config = dict(
    model='image captioner',
    beta1=0.9,
    steps=27300,
)
Rows from block 3 of the image encoder of a small image captioner, named by matrix and row number. Rows with one number belong to one neuron. Each number is 200 + 30 x the weight over its row's rms, rounded and kept within 0 to 999. All counts start at 0.
After each neuron's rows are labels from the 100 images, of 14848, where the neuron reaches its highest value: "top examples" is what is common among them. Only what is clearly more common there than usual is listed. The data: photos of plants and fungi (iNaturalist).
# fc1: MLP up (encoder.blocks.3.mlp.fc1.weight, 1152x192), inputs 96-191
# fc2: MLP down (encoder.blocks.3.mlp.fc2.weight, 192x1152, transposed), outputs 96-191

fc1.347,233,111,199,180,190,220,197,219,226,199,195,219,195,208,188,209,257,205,155,161,203,212,231,215,223,183,187,225,186,219,177,234,237,183,266,188,187,222,169,163,209,196,266,207,219,151,174,202,202,197,185,212,203,214,204,232,208,214,195,227,246,216,193,231,228,207,180,191,182,202,217,236,232,219,198,245,244,189,208,174,213,200,191,157,304,163,148,195,201,147,167,216,247,153,168,160
fc2.347,179,244,176,183,208,145,198,197,191,202,169,195,230,190,198,189,135,214,208,258,186,223,155,190,200,213,169,210,247,230,221,175,188,180,163,169,205,173,227,202,261,214,165,206,199,250,225,206,197,197,218,196,194,204,226,173,185,193,211,203,176,180,194,202,158,198,183,198,248,210,183,216,172,150,223,179,167,251,191,192,183,196,199,272,129,232,192,186,194,219,257,192,146,238,221,242
top examples: class Liliopsida

fc1.267,177,240,222,238,163,210,199,243,257,224,130,178,220,172,181,203,194,209,198,193,150,229,200,151,244,185,201,182,163,165,175,238,186,202,271,233,147,208,145,192,215,177,192,233,153,154,241,173,177,200,203,229,178,231,244,237,232,153,140,177,169,204,165,182,193,241,146,215,212,215,237,241,267,193,203,213,208,202,165,146,171,181,194,230,192,173,144,159,191,208,172,149,208,223,170,191
fc2.267,213,186,208,182,213,293,180,174,214,218,234,175,178,206,232,223,219,193,204,151,210,147,257,186,210,182,171,201,224,237,209,189,205,181,167,204,162,228,259,177,224,178,197,165,211,219,137,219,241,193,151,226,211,192,182,150,143,195,208,232,245,186,234,229,195,207,252,169,156,185,192,230,198,222,184,202,205,227,201,185,213,242,226,162,183,152,230,242,224,176,179,186,186,136,238,142
top examples: order Asterales; family: Asteraceae

fc1.633,243,203,174,260,185,165,182,243,241,228,204,186,215,175,201,173,198,154,187,246,181,209,230,222,180,175,209,230,191,239,223,164,183,245,187,274,181,207,190,192,160,221,191,233,162,179,201,217,226,210,180,239,236,224,247,197,172,200,236,164,183,197,170,170,126,209,151,203,212,221,199,221,205,200,222,210,176,181,168,184,200,194,226,170,210,175,253,123,221,204,193,249,182,183,226,211
fc2.633,117,196,216,191,183,227,232,164,233,144,130,234,226,219,137,216,198,252,184,167,212,217,195,169,234,263,193,185,174,128,192,241,196,194,213,178,170,198,191,228,197,165,276,216,175,190,204,159,160,200,232,178,156,155,185,231,243,170,143,225,193,221,209,212,241,176,198,213,203,216,189,188,171,200,219,216,238,198,206,194,168,186,152,279,193,214,156,202,177,208,196,176,172,231,217,263
top examples: kingdom Fungi

fc1.86,226,111,210,210,201,244,175,214,249,207,190,220,187,217,198,193,251,216,148,141,184,209,226,225,220,188,186,250,178,212,176,233,229,180,258,211,184,222,164,165,180,177,265,202,200,157,165,197,204,196,206,231,204,226,212,232,217,214,196,236,228,212,181,238,230,194,192,215,180,202,213,226,217,230,196,235,246,197,199,161,209,190,176,160,306,155,142,204,208,170,173,228,248,145,153,161
fc2.86,171,242,194,179,190,155,198,183,189,207,177,207,250,190,206,188,141,206,209,265,188,216,165,190,194,197,169,208,241,227,215,162,197,182,172,167,195,193,228,189,259,228,170,196,205,253,222,195,192,204,210,206,191,203,217,172,190,184,217,207,153,197,190,198,165,207,188,210,246,215,193,218,178,158,222,174,169,239,192,186,188,198,199,284,119,255,197,189,191,204,276,197,137,237,240,234
top examples: class Liliopsida

fc1.523,162,229,239,238,155,183,168,277,196,231,171,186,232,169,192,208,177,194,225,219,153,200,193,219,216,177,178,209,139,173,185,198,186,226,271,215,179,194,152,201,163,162,169,203,159,144,239,211,233,198,174,190,250,212,258,210,196,179,188,225,216,169,202,117,171,217,159,210,218,193,236,232,237,213,210,181,208,194,163,185,189,177,217,208,258,224,196,164,179,180,174,185,226,161,230,234
fc2.523,210,179,193,209,198,225,210,149,225,202,251,212,239,221,220,215,197,193,163,218,211,184,211,150,170,187,214,210,219,180,185,215,230,185,192,225,277,182,203,263,193,229,241,193,197,247,153,200,178,181,203,177,174,198,198,187,190,193,251,153,207,226,191,277,202,180,245,201,158,151,152,191,123,207,191,235,225,175,216,224,220,200,175,223,173,197,190,183,240,206,217,220,121,224,135,184
top examples: family: Asteraceae

fc1.568,169,225,201,228,184,195,192,241,197,218,204,228,202,183,175,173,202,223,152,256,159,232,155,197,224,192,187,219,144,184,146,198,209,188,238,193,185,188,103,164,172,158,145,219,170,147,218,201,173,187,219,195,194,250,240,236,246,178,197,163,186,224,176,170,178,205,145,239,219,182,233,221,237,208,219,214,238,165,181,174,208,167,167,165,235,184,192,151,162,212,172,239,214,165,168,249
fc2.568,245,242,197,225,198,173,189,225,128,206,225,190,185,196,208,203,166,152,247,246,222,211,202,228,142,204,194,162,220,198,178,178,142,202,193,100,144,183,200,153,200,212,98,195,185,169,225,203,220,201,200,193,220,197,168,151,213,225,160,245,170,206,189,129,174,191,212,214,279,194,199,195,279,228,215,194,197,219,208,205,209,200,238,226,146,212,217,224,219,232,195,132,190,204,227,234
top examples: order Asterales; family: Asteraceae

fc1.238,98,194,266,203,179,217,199,167,188,179,145,211,267,199,152,232,205,247,228,197,167,215,144,205,234,230,182,153,150,174,204,225,176,232,252,223,210,186,205,229,211,165,194,157,164,180,223,201,231,197,190,158,178,169,228,179,196,187,198,228,195,211,182,174,184,173,204,213,205,188,250,183,205,224,213,171,206,217,175,254,187,174,202,239,216,203,154,181,208,184,208,229,210,215,195,248
fc2.238,169,237,181,221,195,217,186,168,139,210,212,199,192,193,232,220,246,200,211,198,226,196,185,180,160,169,199,200,189,188,192,165,214,230,186,175,195,150,194,209,133,190,183,214,197,190,152,217,200,211,223,150,196,218,185,225,212,239,248,223,218,213,165,205,206,208,253,204,263,148,142,138,170,225,206,135,198,250,231,261,223,189,206,196,165,218,189,184,222,249,163,182,229,209,178,257
top examples: order Asterales; family: Asteraceae

fc1.398,178,312,186,238,154,163,201,184,176,226,147,175,275,149,213,208,152,153,207,218,199,213,203,145,258,165,222,166,193,169,212,183,183,246,244,273,215,185,202,230,176,190,191,213,172,183,233,182,206,235,180,175,244,205,253,178,157,224,200,136,190,141,224,183,168,277,211,185,192,209,190,197,203,188,198,174,165,186,158,222,144,194,235,209,196,254,211,181,239,210,178,189,188,256,209,218
fc2.398,210,199,144,191,206,129,176,169,203,182,236,182,192,183,199,201,229,231,196,181,240,215,223,221,212,218,216,207,255,216,263,165,189,240,125,177,210,208,251,167,208,228,185,222,216,261,139,169,191,236,184,232,198,199,157,190,194,205,245,213,184,197,179,283,204,217,172,191,222,227,198,155,172,165,216,167,144,251,227,186,177,193,205,195,161,153,219,191,166,213,212,170,149,263,206,185
top examples: family: Asteraceae

fc1.483,219,93,200,177,187,206,170,214,222,189,208,200,169,200,197,210,254,211,166,166,195,204,240,237,223,200,189,238,177,224,174,262,207,178,268,179,174,206,186,162,190,195,254,208,207,165,180,219,183,206,189,207,206,209,188,206,205,203,221,238,212,186,183,249,230,186,179,194,195,186,212,229,231,215,194,247,248,171,189,183,210,187,194,167,309,172,163,205,222,173,161,193,265,159,167,150
fc2.483,165,216,186,174,205,175,204,204,217,216,177,197,229,187,214,181,135,205,210,246,176,215,176,178,201,208,167,208,239,232,221,185,178,189,143,186,164,169,225,195,247,187,186,199,219,243,190,209,207,190,200,193,204,214,226,185,185,176,210,209,164,203,188,212,161,210,193,209,214,199,197,209,190,162,199,156,176,244,161,177,181,195,190,263,126,232,188,175,192,218,255,224,151,218,222,253
top examples: class Liliopsida

fc1.330,162,198,241,218,172,188,220,211,219,199,109,201,213,172,170,206,199,215,194,239,198,239,192,179,223,200,220,133,155,196,171,245,190,193,310,209,183,195,142,208,165,204,178,198,152,132,253,182,187,194,197,180,208,184,260,221,202,193,171,170,167,176,194,163,204,219,190,211,242,213,253,216,246,216,228,243,213,142,162,205,166,182,212,235,244,208,179,182,254,198,169,184,227,242,163,155
fc2.330,215,201,206,171,210,176,219,198,270,205,173,210,194,190,218,210,177,205,205,140,129,181,211,142,227,193,166,267,171,153,223,215,204,230,156,278,196,156,221,218,230,174,207,221,195,223,160,212,196,214,226,169,200,227,161,257,203,207,197,213,220,197,178,272,197,223,160,207,160,199,203,205,150,177,192,112,197,277,208,234,187,169,188,205,158,186,184,161,170,224,249,194,220,225,182,219
top examples: family: Asteraceae; order: Asterales; order Ranunculales

fc1.497,182,239,188,208,198,210,160,224,176,201,191,239,248,185,184,154,214,222,178,227,183,208,154,161,210,222,195,219,172,238,135,221,222,171,209,170,183,192,130,119,205,165,133,207,175,166,230,215,182,176,232,208,183,254,223,232,257,176,169,181,198,221,172,160,199,183,161,246,237,194,222,204,222,232,225,187,243,189,180,171,197,171,155,187,243,196,155,169,178,223,155,190,246,162,178,234
fc2.497,206,204,213,180,210,239,210,201,212,190,164,201,195,193,171,183,185,180,198,202,260,206,180,190,227,211,221,186,230,190,159,219,185,172,221,153,155,211,168,152,254,173,202,174,182,121,293,186,176,224,234,205,215,209,185,184,209,226,127,228,179,177,216,162,246,197,214,208,177,225,262,178,262,223,187,197,209,158,179,199,155,207,220,226,171,241,206,269,212,198,165,175,236,202,171,140
top examples: order Asterales; family: Asteraceae

fc1.165,233,106,218,200,199,235,191,242,245,205,216,222,179,218,196,193,260,221,149,156,198,211,262,236,218,188,167,277,197,241,181,237,240,174,271,201,174,222,185,153,193,181,265,197,215,170,174,200,212,196,202,201,219,206,205,237,206,204,189,225,237,198,185,216,243,206,182,195,201,208,216,216,217,209,183,232,267,162,200,180,204,183,197,159,297,174,173,194,185,165,185,208,255,138,174,174
fc2.165,185,231,197,181,192,156,195,199,178,210,178,201,234,190,212,193,129,191,217,259,196,221,159,195,191,213,186,230,223,222,219,169,193,187,161,182,224,186,227,183,249,222,148,205,211,262,236,196,195,196,206,200,205,193,224,176,184,184,225,187,160,184,185,226,154,208,192,207,240,219,184,216,160,172,231,186,176,241,186,192,192,186,195,269,120,236,228,189,180,216,290,190,126,239,215,242
top examples: class Liliopsida

fc1.581,222,106,193,206,193,202,169,229,224,186,185,201,155,193,190,200,281,194,175,147,196,222,263,243,233,195,203,233,190,201,184,249,218,178,269,210,181,207,185,192,187,191,268,202,208,166,171,203,178,209,192,213,228,205,206,217,191,219,207,227,225,193,213,268,215,218,178,191,166,211,215,222,232,202,177,244,247,172,211,191,205,209,201,153,288,183,164,193,236,168,184,192,253,158,188,131
fc2.581,175,217,189,177,208,187,204,222,216,228,180,206,231,188,218,176,131,213,201,232,160,233,200,180,204,205,150,219,215,231,224,176,196,186,143,187,184,179,221,200,272,181,203,200,210,236,189,204,200,197,197,199,187,202,222,165,179,181,207,210,154,191,211,206,164,214,193,212,195,209,205,211,174,165,192,153,168,253,171,195,191,194,186,254,119,218,180,165,201,217,270,237,158,221,211,260
top examples: class Liliopsida

fc1.521,163,212,241,231,134,241,182,225,171,186,165,228,201,170,154,200,217,201,205,283,152,248,149,170,208,213,181,191,165,208,184,226,203,206,281,227,190,160,162,206,185,173,174,189,141,106,248,199,225,194,205,163,233,186,242,207,192,186,172,194,179,186,216,148,200,193,183,235,200,197,269,203,258,230,238,181,229,174,132,238,180,164,195,204,247,236,218,175,237,208,174,221,269,178,196,214
fc2.521,209,189,249,167,205,220,186,223,216,192,241,180,210,228,206,230,178,211,218,164,170,173,197,281,188,204,154,202,166,234,198,195,143,185,235,173,131,256,223,241,241,163,201,172,222,250,207,209,231,202,164,209,215,161,222,175,142,189,220,205,233,188,227,208,124,171,224,169,197,194,226,242,209,195,193,232,226,214,237,189,229,231,220,183,215,120,191,228,173,164,236,186,182,128,234,184
top examples: order Rosales; family: Rosaceae

fc1.57,158,228,246,236,158,205,203,205,190,207,154,201,254,180,185,211,177,192,214,236,153,219,179,146,253,190,184,194,124,172,184,213,178,209,289,268,195,181,165,225,169,170,199,189,131,141,273,214,216,185,187,155,210,194,260,215,190,197,183,168,197,182,190,134,186,204,200,213,225,188,216,208,237,231,217,173,207,205,122,236,174,191,215,226,222,222,195,171,215,199,162,214,214,218,201,262
fc2.57,142,194,173,193,193,206,218,168,203,197,161,194,186,195,191,206,199,222,205,226,224,206,172,168,247,226,234,169,210,196,269,188,209,214,163,220,190,228,285,208,209,193,221,197,206,198,220,182,200,207,169,194,173,198,250,159,211,206,216,211,189,189,216,268,242,204,174,186,184,229,254,161,163,184,182,184,177,141,172,194,203,202,221,224,219,254,215,201,208,193,263,260,199,235,217,189
top examples: text has "common"

fc1.395,240,113,199,196,207,236,179,224,257,201,224,227,206,207,208,192,247,203,154,156,204,189,265,219,229,207,168,286,185,229,162,236,250,172,239,205,204,198,165,177,191,177,250,203,206,177,165,203,210,186,211,198,218,227,198,233,216,200,198,217,249,205,206,202,242,203,186,204,182,181,187,209,215,226,196,219,239,199,210,182,214,198,196,153,296,164,168,209,194,169,186,219,250,124,164,165
fc2.395,208,237,199,183,193,171,201,166,158,199,211,205,235,199,199,197,123,187,211,265,221,215,157,199,185,212,195,226,227,211,213,144,212,195,157,164,246,193,214,182,236,228,160,201,193,256,241,184,197,215,196,196,201,194,195,200,201,188,218,197,154,195,177,206,164,204,208,210,270,205,182,204,174,161,222,184,183,227,202,190,205,198,199,282,115,248,244,189,173,204,279,179,122,245,213,216
top examples: class Liliopsida

fc1.454,200,271,181,250,157,217,169,263,245,222,166,176,200,161,197,185,208,166,174,209,151,238,188,132,216,168,191,240,180,186,178,207,180,212,218,201,122,198,151,176,222,164,187,243,165,166,257,190,181,206,201,236,203,246,271,238,227,163,195,178,169,195,202,191,171,247,150,216,208,219,221,226,274,182,238,211,190,192,180,154,185,173,192,210,217,178,187,138,165,227,155,161,213,192,173,216
fc2.454,219,272,179,210,179,251,194,145,203,240,249,164,203,186,244,202,182,130,188,243,199,164,212,157,198,153,209,218,214,248,199,170,213,200,201,203,211,183,233,201,193,217,193,183,191,197,192,235,217,201,168,212,246,213,248,156,133,222,244,170,236,168,239,208,177,224,262,177,171,176,181,196,188,200,200,222,183,168,185,214,206,224,243,182,205,211,264,212,214,204,160,229,184,156,207,169
top examples: order Asterales; family: Asteraceae

fc1.98,215,122,211,192,199,224,176,214,243,194,205,228,202,204,192,184,248,207,149,156,183,195,243,211,213,203,188,232,191,235,177,232,219,169,251,203,162,221,158,161,212,179,266,203,206,173,159,208,191,200,218,237,214,216,202,221,198,221,177,231,233,198,182,223,214,206,191,217,192,183,191,235,229,227,189,217,258,208,190,170,207,188,183,153,309,170,147,194,199,155,163,225,254,150,179,143
fc2.98,164,220,182,177,186,158,192,206,187,201,182,194,239,189,210,195,131,220,215,263,195,213,180,186,192,210,174,210,226,225,214,169,176,174,159,172,200,195,226,196,262,230,157,190,208,241,224,197,183,209,198,203,195,194,220,175,188,194,226,199,157,201,198,214,152,191,187,202,255,210,192,206,173,155,245,178,177,232,209,196,187,179,203,275,142,237,201,187,184,216,266,174,137,246,216,231
top examples: class Liliopsida

fc1.291,256,230,229,246,144,183,165,297,179,209,191,176,192,171,188,224,165,162,196,217,127,215,232,215,189,186,135,282,165,203,196,198,210,244,241,206,204,209,180,195,187,174,182,231,145,155,243,177,226,186,173,184,251,206,201,224,201,164,174,211,201,170,226,119,198,226,163,204,235,210,211,254,248,194,223,176,211,211,165,179,198,195,205,203,218,205,249,164,175,186,155,181,256,157,224,196
fc2.291,195,186,200,215,173,211,174,193,162,194,216,216,204,187,152,195,228,200,223,233,200,235,171,195,238,205,208,200,187,200,218,196,213,228,173,176,268,171,232,227,196,240,153,175,151,93,195,216,201,211,196,202,204,174,225,170,168,195,252,188,157,209,207,237,211,179,197,215,185,199,239,175,189,220,236,228,196,167,152,241,168,165,206,198,149,238,229,167,270,216,218,252,167,193,146,163
top examples: order Asterales; family: Asteraceae