config.yaml
encoder_arch: "vit"
dataset: "photos of plants and fungi (iNaturalist)"
train_examples: 90422
vocab_size: 1482
encoder_norm_position: "pre"
encoder_activation: "gelu"
encoder_fused_qkv: false
encoder_parallel_block: false
decoder_activation: "swiglu"
decoder_mlp_ratio: 4
decoder_fused_qkv: false
init: "torch_default"
residual_init: "none"
eps: 1e-10
steps: 27300
Rows from block 3 of the image encoder of a small image captioner, named by matrix and row number. Rows with one number belong to one neuron. Each number is 128 + 32 x the weight over its row's rms, rounded and kept within 0 to 255. All counts start at 0. Numbers have three digits each.
After each neuron's rows are labels from the 100 images, of 14848, where the neuron reaches its highest value: "responds to" is what is common among them. Only what is clearly more common there than usual is listed. The data: photos of plants and fungi (iNaturalist). In brackets: how many of the 100, against the usual share in percent.
# fc1: MLP up (encoder.blocks.3.mlp.fc1.weight, 1152x192), inputs 0-95
# fc2: MLP down (encoder.blocks.3.mlp.fc2.weight, 192x1152, transposed), outputs 0-95

fc1.135:131143116157119157158141154169143132156150066114130110137146120054152255145105131116123145186107151174137183204140157117137100143135088157113150177122139132077151111109075138108118079171087123126075128102147191177162085119119135098151110099090131162103101128132134188136124126147074120134
fc2.135:137102119125068153151147113078112108097200137127116150119093083124159112074111118148107098153080129144122150130119197040124130164129125069145098119097160130102143079143141117131151097123132089121153089110142132121099157104088123146151096102187098119067186185122125179124142101111129166081
responds to: order Asterales (32 vs 11.4); family: Asteraceae (32 vs 11.1); text has "common" (29 vs 6.3)

fc1.711:132124144189117109170127160151155118118162144168131113122155116159122146122094107162084096153098135096172158192145132159088075074112059118113109195063187158099188206091091118110161143110069101147140114118097157128184150129105164081131123134142112170042130117134162138092125167144113151135
fc2.711:174132072143111072130147131113110131112107131177151109115118082202136137101191087145144125091115105081164112114115127175109140099142164041144126100124122090137154136107121145168158143161134123155166249138106114096162152106108134146126201141149152073185196044129135103091133177084145126145
responds to: order Asterales (33 vs 11.4); family: Asteraceae (33 vs 11.1)

fc1.592:168121076162107120181152162161149143170120100172117106131179125143095178125126093118155134159090187149159166173161170229125096074122112099120169143135157150083166133090090103114143102161129097135100159086149158142145166120092160105121171105102154201102102072157169154115104126162107103167
fc2.592:087192112128101170143153162121115118099171170063085129125159008044173120125120134165121144084107062132111109111137147049133099167145135117146087136023120149124146121095125163170107102108077093158172157148147082128126188134156123114100105150167105077129112130172105168105149152132133173126
responds to: order Asterales (31 vs 11.4); family: Asteraceae (30 vs 11.1)

fc1.609:109122183124121210137129138183130132113130132152119120113105121145083198192118191156183081120130099133102131148150132142128110083108134156117155179168147164123148203127107069115080179080124134106204124136128115127119190151131131114144100125120124202098053126126123178153139062156111122134
fc2.609:143157098100109092075067155151171160127170141140136134222182150102132110091119087141109127143095145118165140128112115126108072111089116101045083173090157123167119092126139156074187116169094115136103133134131142176145150038079177064103190131136104128110171115148182145142097193134124150109
responds to: order Asterales (33 vs 11.4); family: Asteraceae (33 vs 11.1)

fc1.523:121163132156111113153153165154125125164142080108151118120192124062129224140115108093111150152182191166127158216135146143138086156122118146120137159133151115092110112101077147116142077157116098103064119122132146189142114108087156110137145129053113196113076116162127182157133131139090118136
fc2.523:138113086144165179139142128109142126086131101088117137130070103119191082088132125152132147163056076118151140079104174058108174138174175101148113103053105127119154092126144121144132091138140124121145129085167144111151128136146086156136139085168144040134190210132089111077112139112109161121
responds to: family: Asteraceae (27 vs 11.1)

fc1.11:131195150125091145128132101124069097138199130052114163116179124144121127145161143168051135133093128088121124130153171120146103179154176096136096137118184144141118075151160153157156136090100159205038134085192147110133127170119081163142115180088071135117154160117131065081134157153144111139
fc2.11:095048119133113111175127126151158112116116140193146142110066129179142192080095131097190128111131173165099149136176120137124138142116030107133167161208086112124106142125114071106095138191165119075164130127093151103130131098154121082143182132169156039139075117131095148160083094118136104149
responds to: order Asterales (28 vs 11.4); family: Asteraceae (28 vs 11.1)

fc1.497:136198140153174141159149102160106141133105107147142127057159163146146176142172157128102120099153135097140101145129085181119132077152153124167174146134154145119137161094081096162123154086126131106121187134089138116126148197120174137186149133081154132142104046158135137114188083123105073175
fc2.497:149132102078106085156087099137169180150120195100111129169132151160114183130124102145132154073135144104147070087128134207125108160107100091116158128114151180128122145123141075089126169148131143101114140147053131102099157190116171124121178165096162103128142119121189164165100096163171079145
responds to: order Asterales (29 vs 11.4); family: Asteraceae (29 vs 11.1)

fc1.14:171089092166151140152139170144176134156154117130155106155151124109123157092141072125116134118117126121180184150156130096133068084129101119091118154126144100096135108113114163089159104191064106160141146115163135164168188095107129093111158142126134175093119075175144139126097182126122129104
fc2.14:140119081138122137143172130068090075104089121120115150124133155120153122076231102140140077071160099112153105073075102083119150137160187127148096078141113083131084124102110170179126151147137141148144155138170102140123189112172090130121186220148121088162152161120118098104154181058119133096
responds to: order Asterales (29 vs 11.4); family: Asteraceae (29 vs 11.1)

fc1.420:130174156128074153113130118135084136147173113065169135105075238105113123125171160111108080124074172168133116117107117050115148173133162105149121126076100116121098111126105111143111150142129180071060214157098120113100171173103139125141164129099156078155136139079134108160141117114137096136
fc2.420:114088117120203141134145137147152126095123118227138145102140047133166143163092111171147205168177016137106163133146109167130129142106118139124142137181164147111146164124133142131114129114065096188159142136119117148145045075124107132130052127134131159122099093212105110112115104144103154152
responds to: class Liliopsida (25 vs 9.2)

fc1.162:130135139134085148126124108126104149185163139059180133105059248129086130122158150107081102118098167150123102110107131073129138184129134112131113117110095131138085085130109089133104152127138176081065195134089135129089147152103142117145167082106145124149133139070127122146144115136137103135
fc2.162:118101102124148117120131125127157131094126131250089137103142072107176174150108112164155194146167030154103167100162092161134158118105110130138126128178186174138135175126140108134116145109084095151170113149118129141146061075147103129132046162128131158140107129200081121109110110149120145154
responds to: class Liliopsida (27 vs 9.2)

fc1.291:109195149164145072141135154165146137176091085091151092129163137088133189146114098082115178142177149158106163155145108182156092148130102138102160141154080133098098121123106144103132112144144097134073115104116156194150119099118146091134150131065100153146089097158132154159119127159105133143
fc2.291:112157115140145176202123164149143143055119111124089116151122122132145238111084142165120093158074086111163163161132142104098093164107118101097086198086140149101099154074085155129136144125074155101128111123134129143174205106152150100112187095136139129107118171149112118088117161110090186144
responds to: order Asterales (33 vs 11.4); family: Asteraceae (33 vs 11.1)

fc1.440:128146135170082118191148193155131120145085074174107082129198151109167171095139131075198141149141182146137179174146119125156068093127132195108123153148122105069111176091107202125137093145079138144149130102172094167175112138156129114110162141098132146131116090128144116131111149121128125133
fc2.440:102141176105137103070111167122103137111062139061100097138129161123132134140151167096132118114175122161086097103142120081167099110109162127102088104205086157133062167132160133125136164075183156087136099101123110139129127103148103128104140183129084160170129191125108110166106123141135124109
responds to: order Asterales (28 vs 11.4)

fc1.338:179104152197131113161132173142139127122181135167129105112120086149121165125094097152138134171082115092165167183161137118110099093119060127108125164081160128090210187106077147107158121156092078186163093120117171136187107132098140103117105123133097158043130127162150188083107161140084147132
fc2.338:159167042141168121132131130122128127126109112085154115129136117131141130086180072118106101081141083079169096154085119183105143145149159083131100109164153070133117075114112171162180108145134121169142222140146134121158170061100147125122202125134125081198152059141150123091140197073117155150
responds to: order Asterales (29 vs 11.4); family: Asteraceae (29 vs 11.1)

fc1.138:147138113148122161180128154157128137143152069181146091138171132118121229102108127127117130179093156148148175198125172110126080099125109146107144168156153144075172141095090135108150089175088099127113127124115189162152099107104148097140126133088134160056109125163150208120120127148098141149
fc2.138:148098174176078124161140133089107087082212149115109140088105082188166134093151099190113086128090124096149140124137152085100109172128084085135065131104136104112177114122108131150147131109111097144152093125127141129140156148074113114148088167210067117094152170121133176090148150089100184106
responds to: order Asterales (29 vs 11.4); family: Asteraceae (29 vs 11.1)

fc1.483:144123139128064139124108104131080126148149133054158111123047245131065120123148145101101072128059196158145116116122131088118133182113136122138132134108111120120072076132106118127115167143134173088077178153096129130086145146109145124132186113099137099143128149064137133145150101115136101135
fc2.483:097108101128192129120138140141167137099115120255103154105159114151187183175086099169123190169168064131098175126141092170145129123104091129146140125180181174138146170134152129135119171113079093175150120122128123141157012063132090129149055137130135172131097125204086101114118101142121160140
responds to: class Liliopsida (27 vs 9.2)

fc1.229:126205168159117090169131185172121137146136071127129080099169127101160216148103147099131159144154185146143154206156140134158074108114102148114128186127137142100103131094094172135148086113120093137088125098129112174166133111095160100125162133066107183133100089149142162151122127158093129151
fc2.229:149137072116168236151114153130114150057115102151127101155082136127150100095124156151163103162086098141131129127082168052138139084147201107130124115121147134104140113127161115145127102102126125133168152135129106135129174086108103154101137098131163079117142166120123143108124127125119167127
responds to: order Asterales (38 vs 11.4); family: Asteraceae (38 vs 11.1)

fc1.251:105135135117098125132126124132113149191149117051175139098057254131090132149134150114062104121086182151136106102123131080111139186113138109152114128125100113126102082133126108150097162118152176091053188126094141126112155164089146130137154080092149116167146139066126119149153115117126095141
fc2.251:117096114110154129135130122138155136099110127243100143106138052110166182160111108155180204144157041151090158100149107172130140119115105118137133122191190155134138179130142104129117138113095102155183119137126127141159065072155112132133061172131132138133113119191090122123116109137116146161
responds to: class Liliopsida (28 vs 9.2)

fc1.330:171114111143069141166125141156135151164172099122094105140120117088114181087124102093159125146058164154138180149144193131133100088148089139099176169079138126089164139103104112083133106175129125108114122109135167153129168138130154116129170137091176144081144126126175191138090107152127111159
fc2.330:139109129145158177086146172116096133095104092168146135109155114165151180129155070130124167204154079114143140104132078090148127166139162153121144102145093120178109146089139204160111132127079116192107090144160121136155091096146086128106049148150095130102114160171117141096123134120088169135
responds to: family: Asteraceae (33 vs 11.1); order: Asterales (33 vs 11.4); order Ranunculales (25 vs 4.2)

fc1.57:138133087173160135199158159154147129155124072163159099130192123116157196107097091118102144168123135135154187180132165123122092108140102136118144148146141120053151119086094180120126060163084108139100144126133158169172126123110145122125152099104142150072101099135134164107107136138097152140
fc2.57:132095172110117144105107140132120156091204188105100113147064064165103137132125129255107147120133088128127123101150146106113089182092111075106083152071140144144142110136147118110155146123125085135148113128095110115130237056086120096094140179170101130118135203146130202125114142137143151118
responds to: text has "common" (25 vs 6.3)

fc1.398:139119127144114151195142164122128127136088099149103090138206101109159156075140101102165154142171165155117174157135164128170073133134120172120149135130125139066119152084129180123114055153095110131154103118157092174137132137160111127107126177104128133083117134146120150150100128132130140123
fc2.398:130146183103067131092103170123078145115122179108066114116072111115130104154167187113156129110165120144113065105151120091147075110111120179102099126173162155158118173116149170149136177073088102159175078133105092124135120171153128126083089195135100151136098180129124154154146134148149118130
responds to: family: Asteraceae (27 vs 11.1)

fc1.273:142154111136060112115106115128111145138170150038040129101140145037090125118181131174075140105135109122111131124153200143097142192169160117149064151102177100137153057126148134145173081092084172147087127082163136117136163177100155129094115149096081194161138149092155125090174137123152132106
fc2.273:091067122136080111109114103131155104145072159255127127104112137167120192119130112103177127144103137118130158111149105182105128113089067132138172129223070140143109146135127095101080139147116122097161118119101136119135127056201103117143141120130140064093079140140062154167072105103151109154
responds to: order Asterales (31 vs 11.4); family: Asteraceae (31 vs 11.1)

fc1.347:122128152124078141128119118127101143163164127057182123092063239137066128144158164103075085142076182160145094124127138074108138154117154115156108119103104104152086088124115107125102159131139174086050197131098145113118171132078133124138163074110146113165152146071141113150143109119140112132
fc2.347:104097100100159125129132134125152126095120137247094144112147082129169192178096105165152192143171040154102175109160093160136155105096098117138139129176190163137153184128143106127123137120076104155186114137133126138136046064141098124142046138125132158135105123188077106122120106151111145159
responds to: class Liliopsida (28 vs 9.2)

fc1.698:168109124141122130149118176186154150156147104139146094132126106103104226137117086108113173170136129149132164174138154139129082154123109114107160177170119134096117144112087174101139114151069100172092136112140164164173120102084165079119144130092117181114105122159159173150101149138080139171
fc2.698:153117107148106119153152138078132095087179149125147123168088135164108136085124100205095060115121102113178141135115126102095086159121108068105027123128170112114130115119114167132182159147072115157161124144130140134141237035093131098123186144194103124096160127135133143088129194087130177075
responds to: order Asterales (31 vs 11.4); family: Asteraceae (31 vs 11.1)

fc1.54:134169134132096160154143160154097129137110045141109104109173175079168191140153165092152114159184166162122142158107095117156138112150146180119166153165137106108116126108096141140090115157139149116086093144143108170136093134110143108142125155032140162151105122131156168139151097117089113155
fc2.54:106098097157147139148140154136136135085086129106108104140171135129168146085176107141129171102105069104133128081120094105134144216132181097134117132013137145120080077110155181144111131131106162136083147132159121129166142168176100141115160094157137076161177146123133011107110128130122157123
responds to: order Asterales (36 vs 11.4); family: Asteraceae (36 vs 11.1)

fc1.633:091148170180142149180135164134104092151110058103102116096206136073128177149078169103131084167146174160107178221129104139151121157129091185119122165086180133065097130112115146149076151087136176106093107109158104183138169117154124114129107094106095155142054146101103123144164122111103146124
fc2.633:201115113120134158107084157159145188094139148166144100139145160154156139097177124137119142129110142105169114123143160148118113148135151117095155141186073147157173115114116144092171090137099071168150104127117159094161032160095136140100123166126139107068155124157150160101099128160145097173
responds to: kingdom Fungi (25 vs 3.6)

fc1.98:109119141123095143134120124129102143174150124055171142087077241135074133139150168114082090153089174168135128122126126070105142199124129114143117114092119114140091087126136121137107157126141185086056181136099127137111152151075148127135176067104165120134150151058126103139150127117125098153
fc2.98:096114105104136110145128139133165128095110127245059139104148078139170203169093102174143201160181052166093165105151095165129159110111084117138126131165196166134141175124135102130103136128102109144181109136132138133140049069130090127127052161147143157132117123186088132117114098144101142149
responds to: class Liliopsida (26 vs 9.2)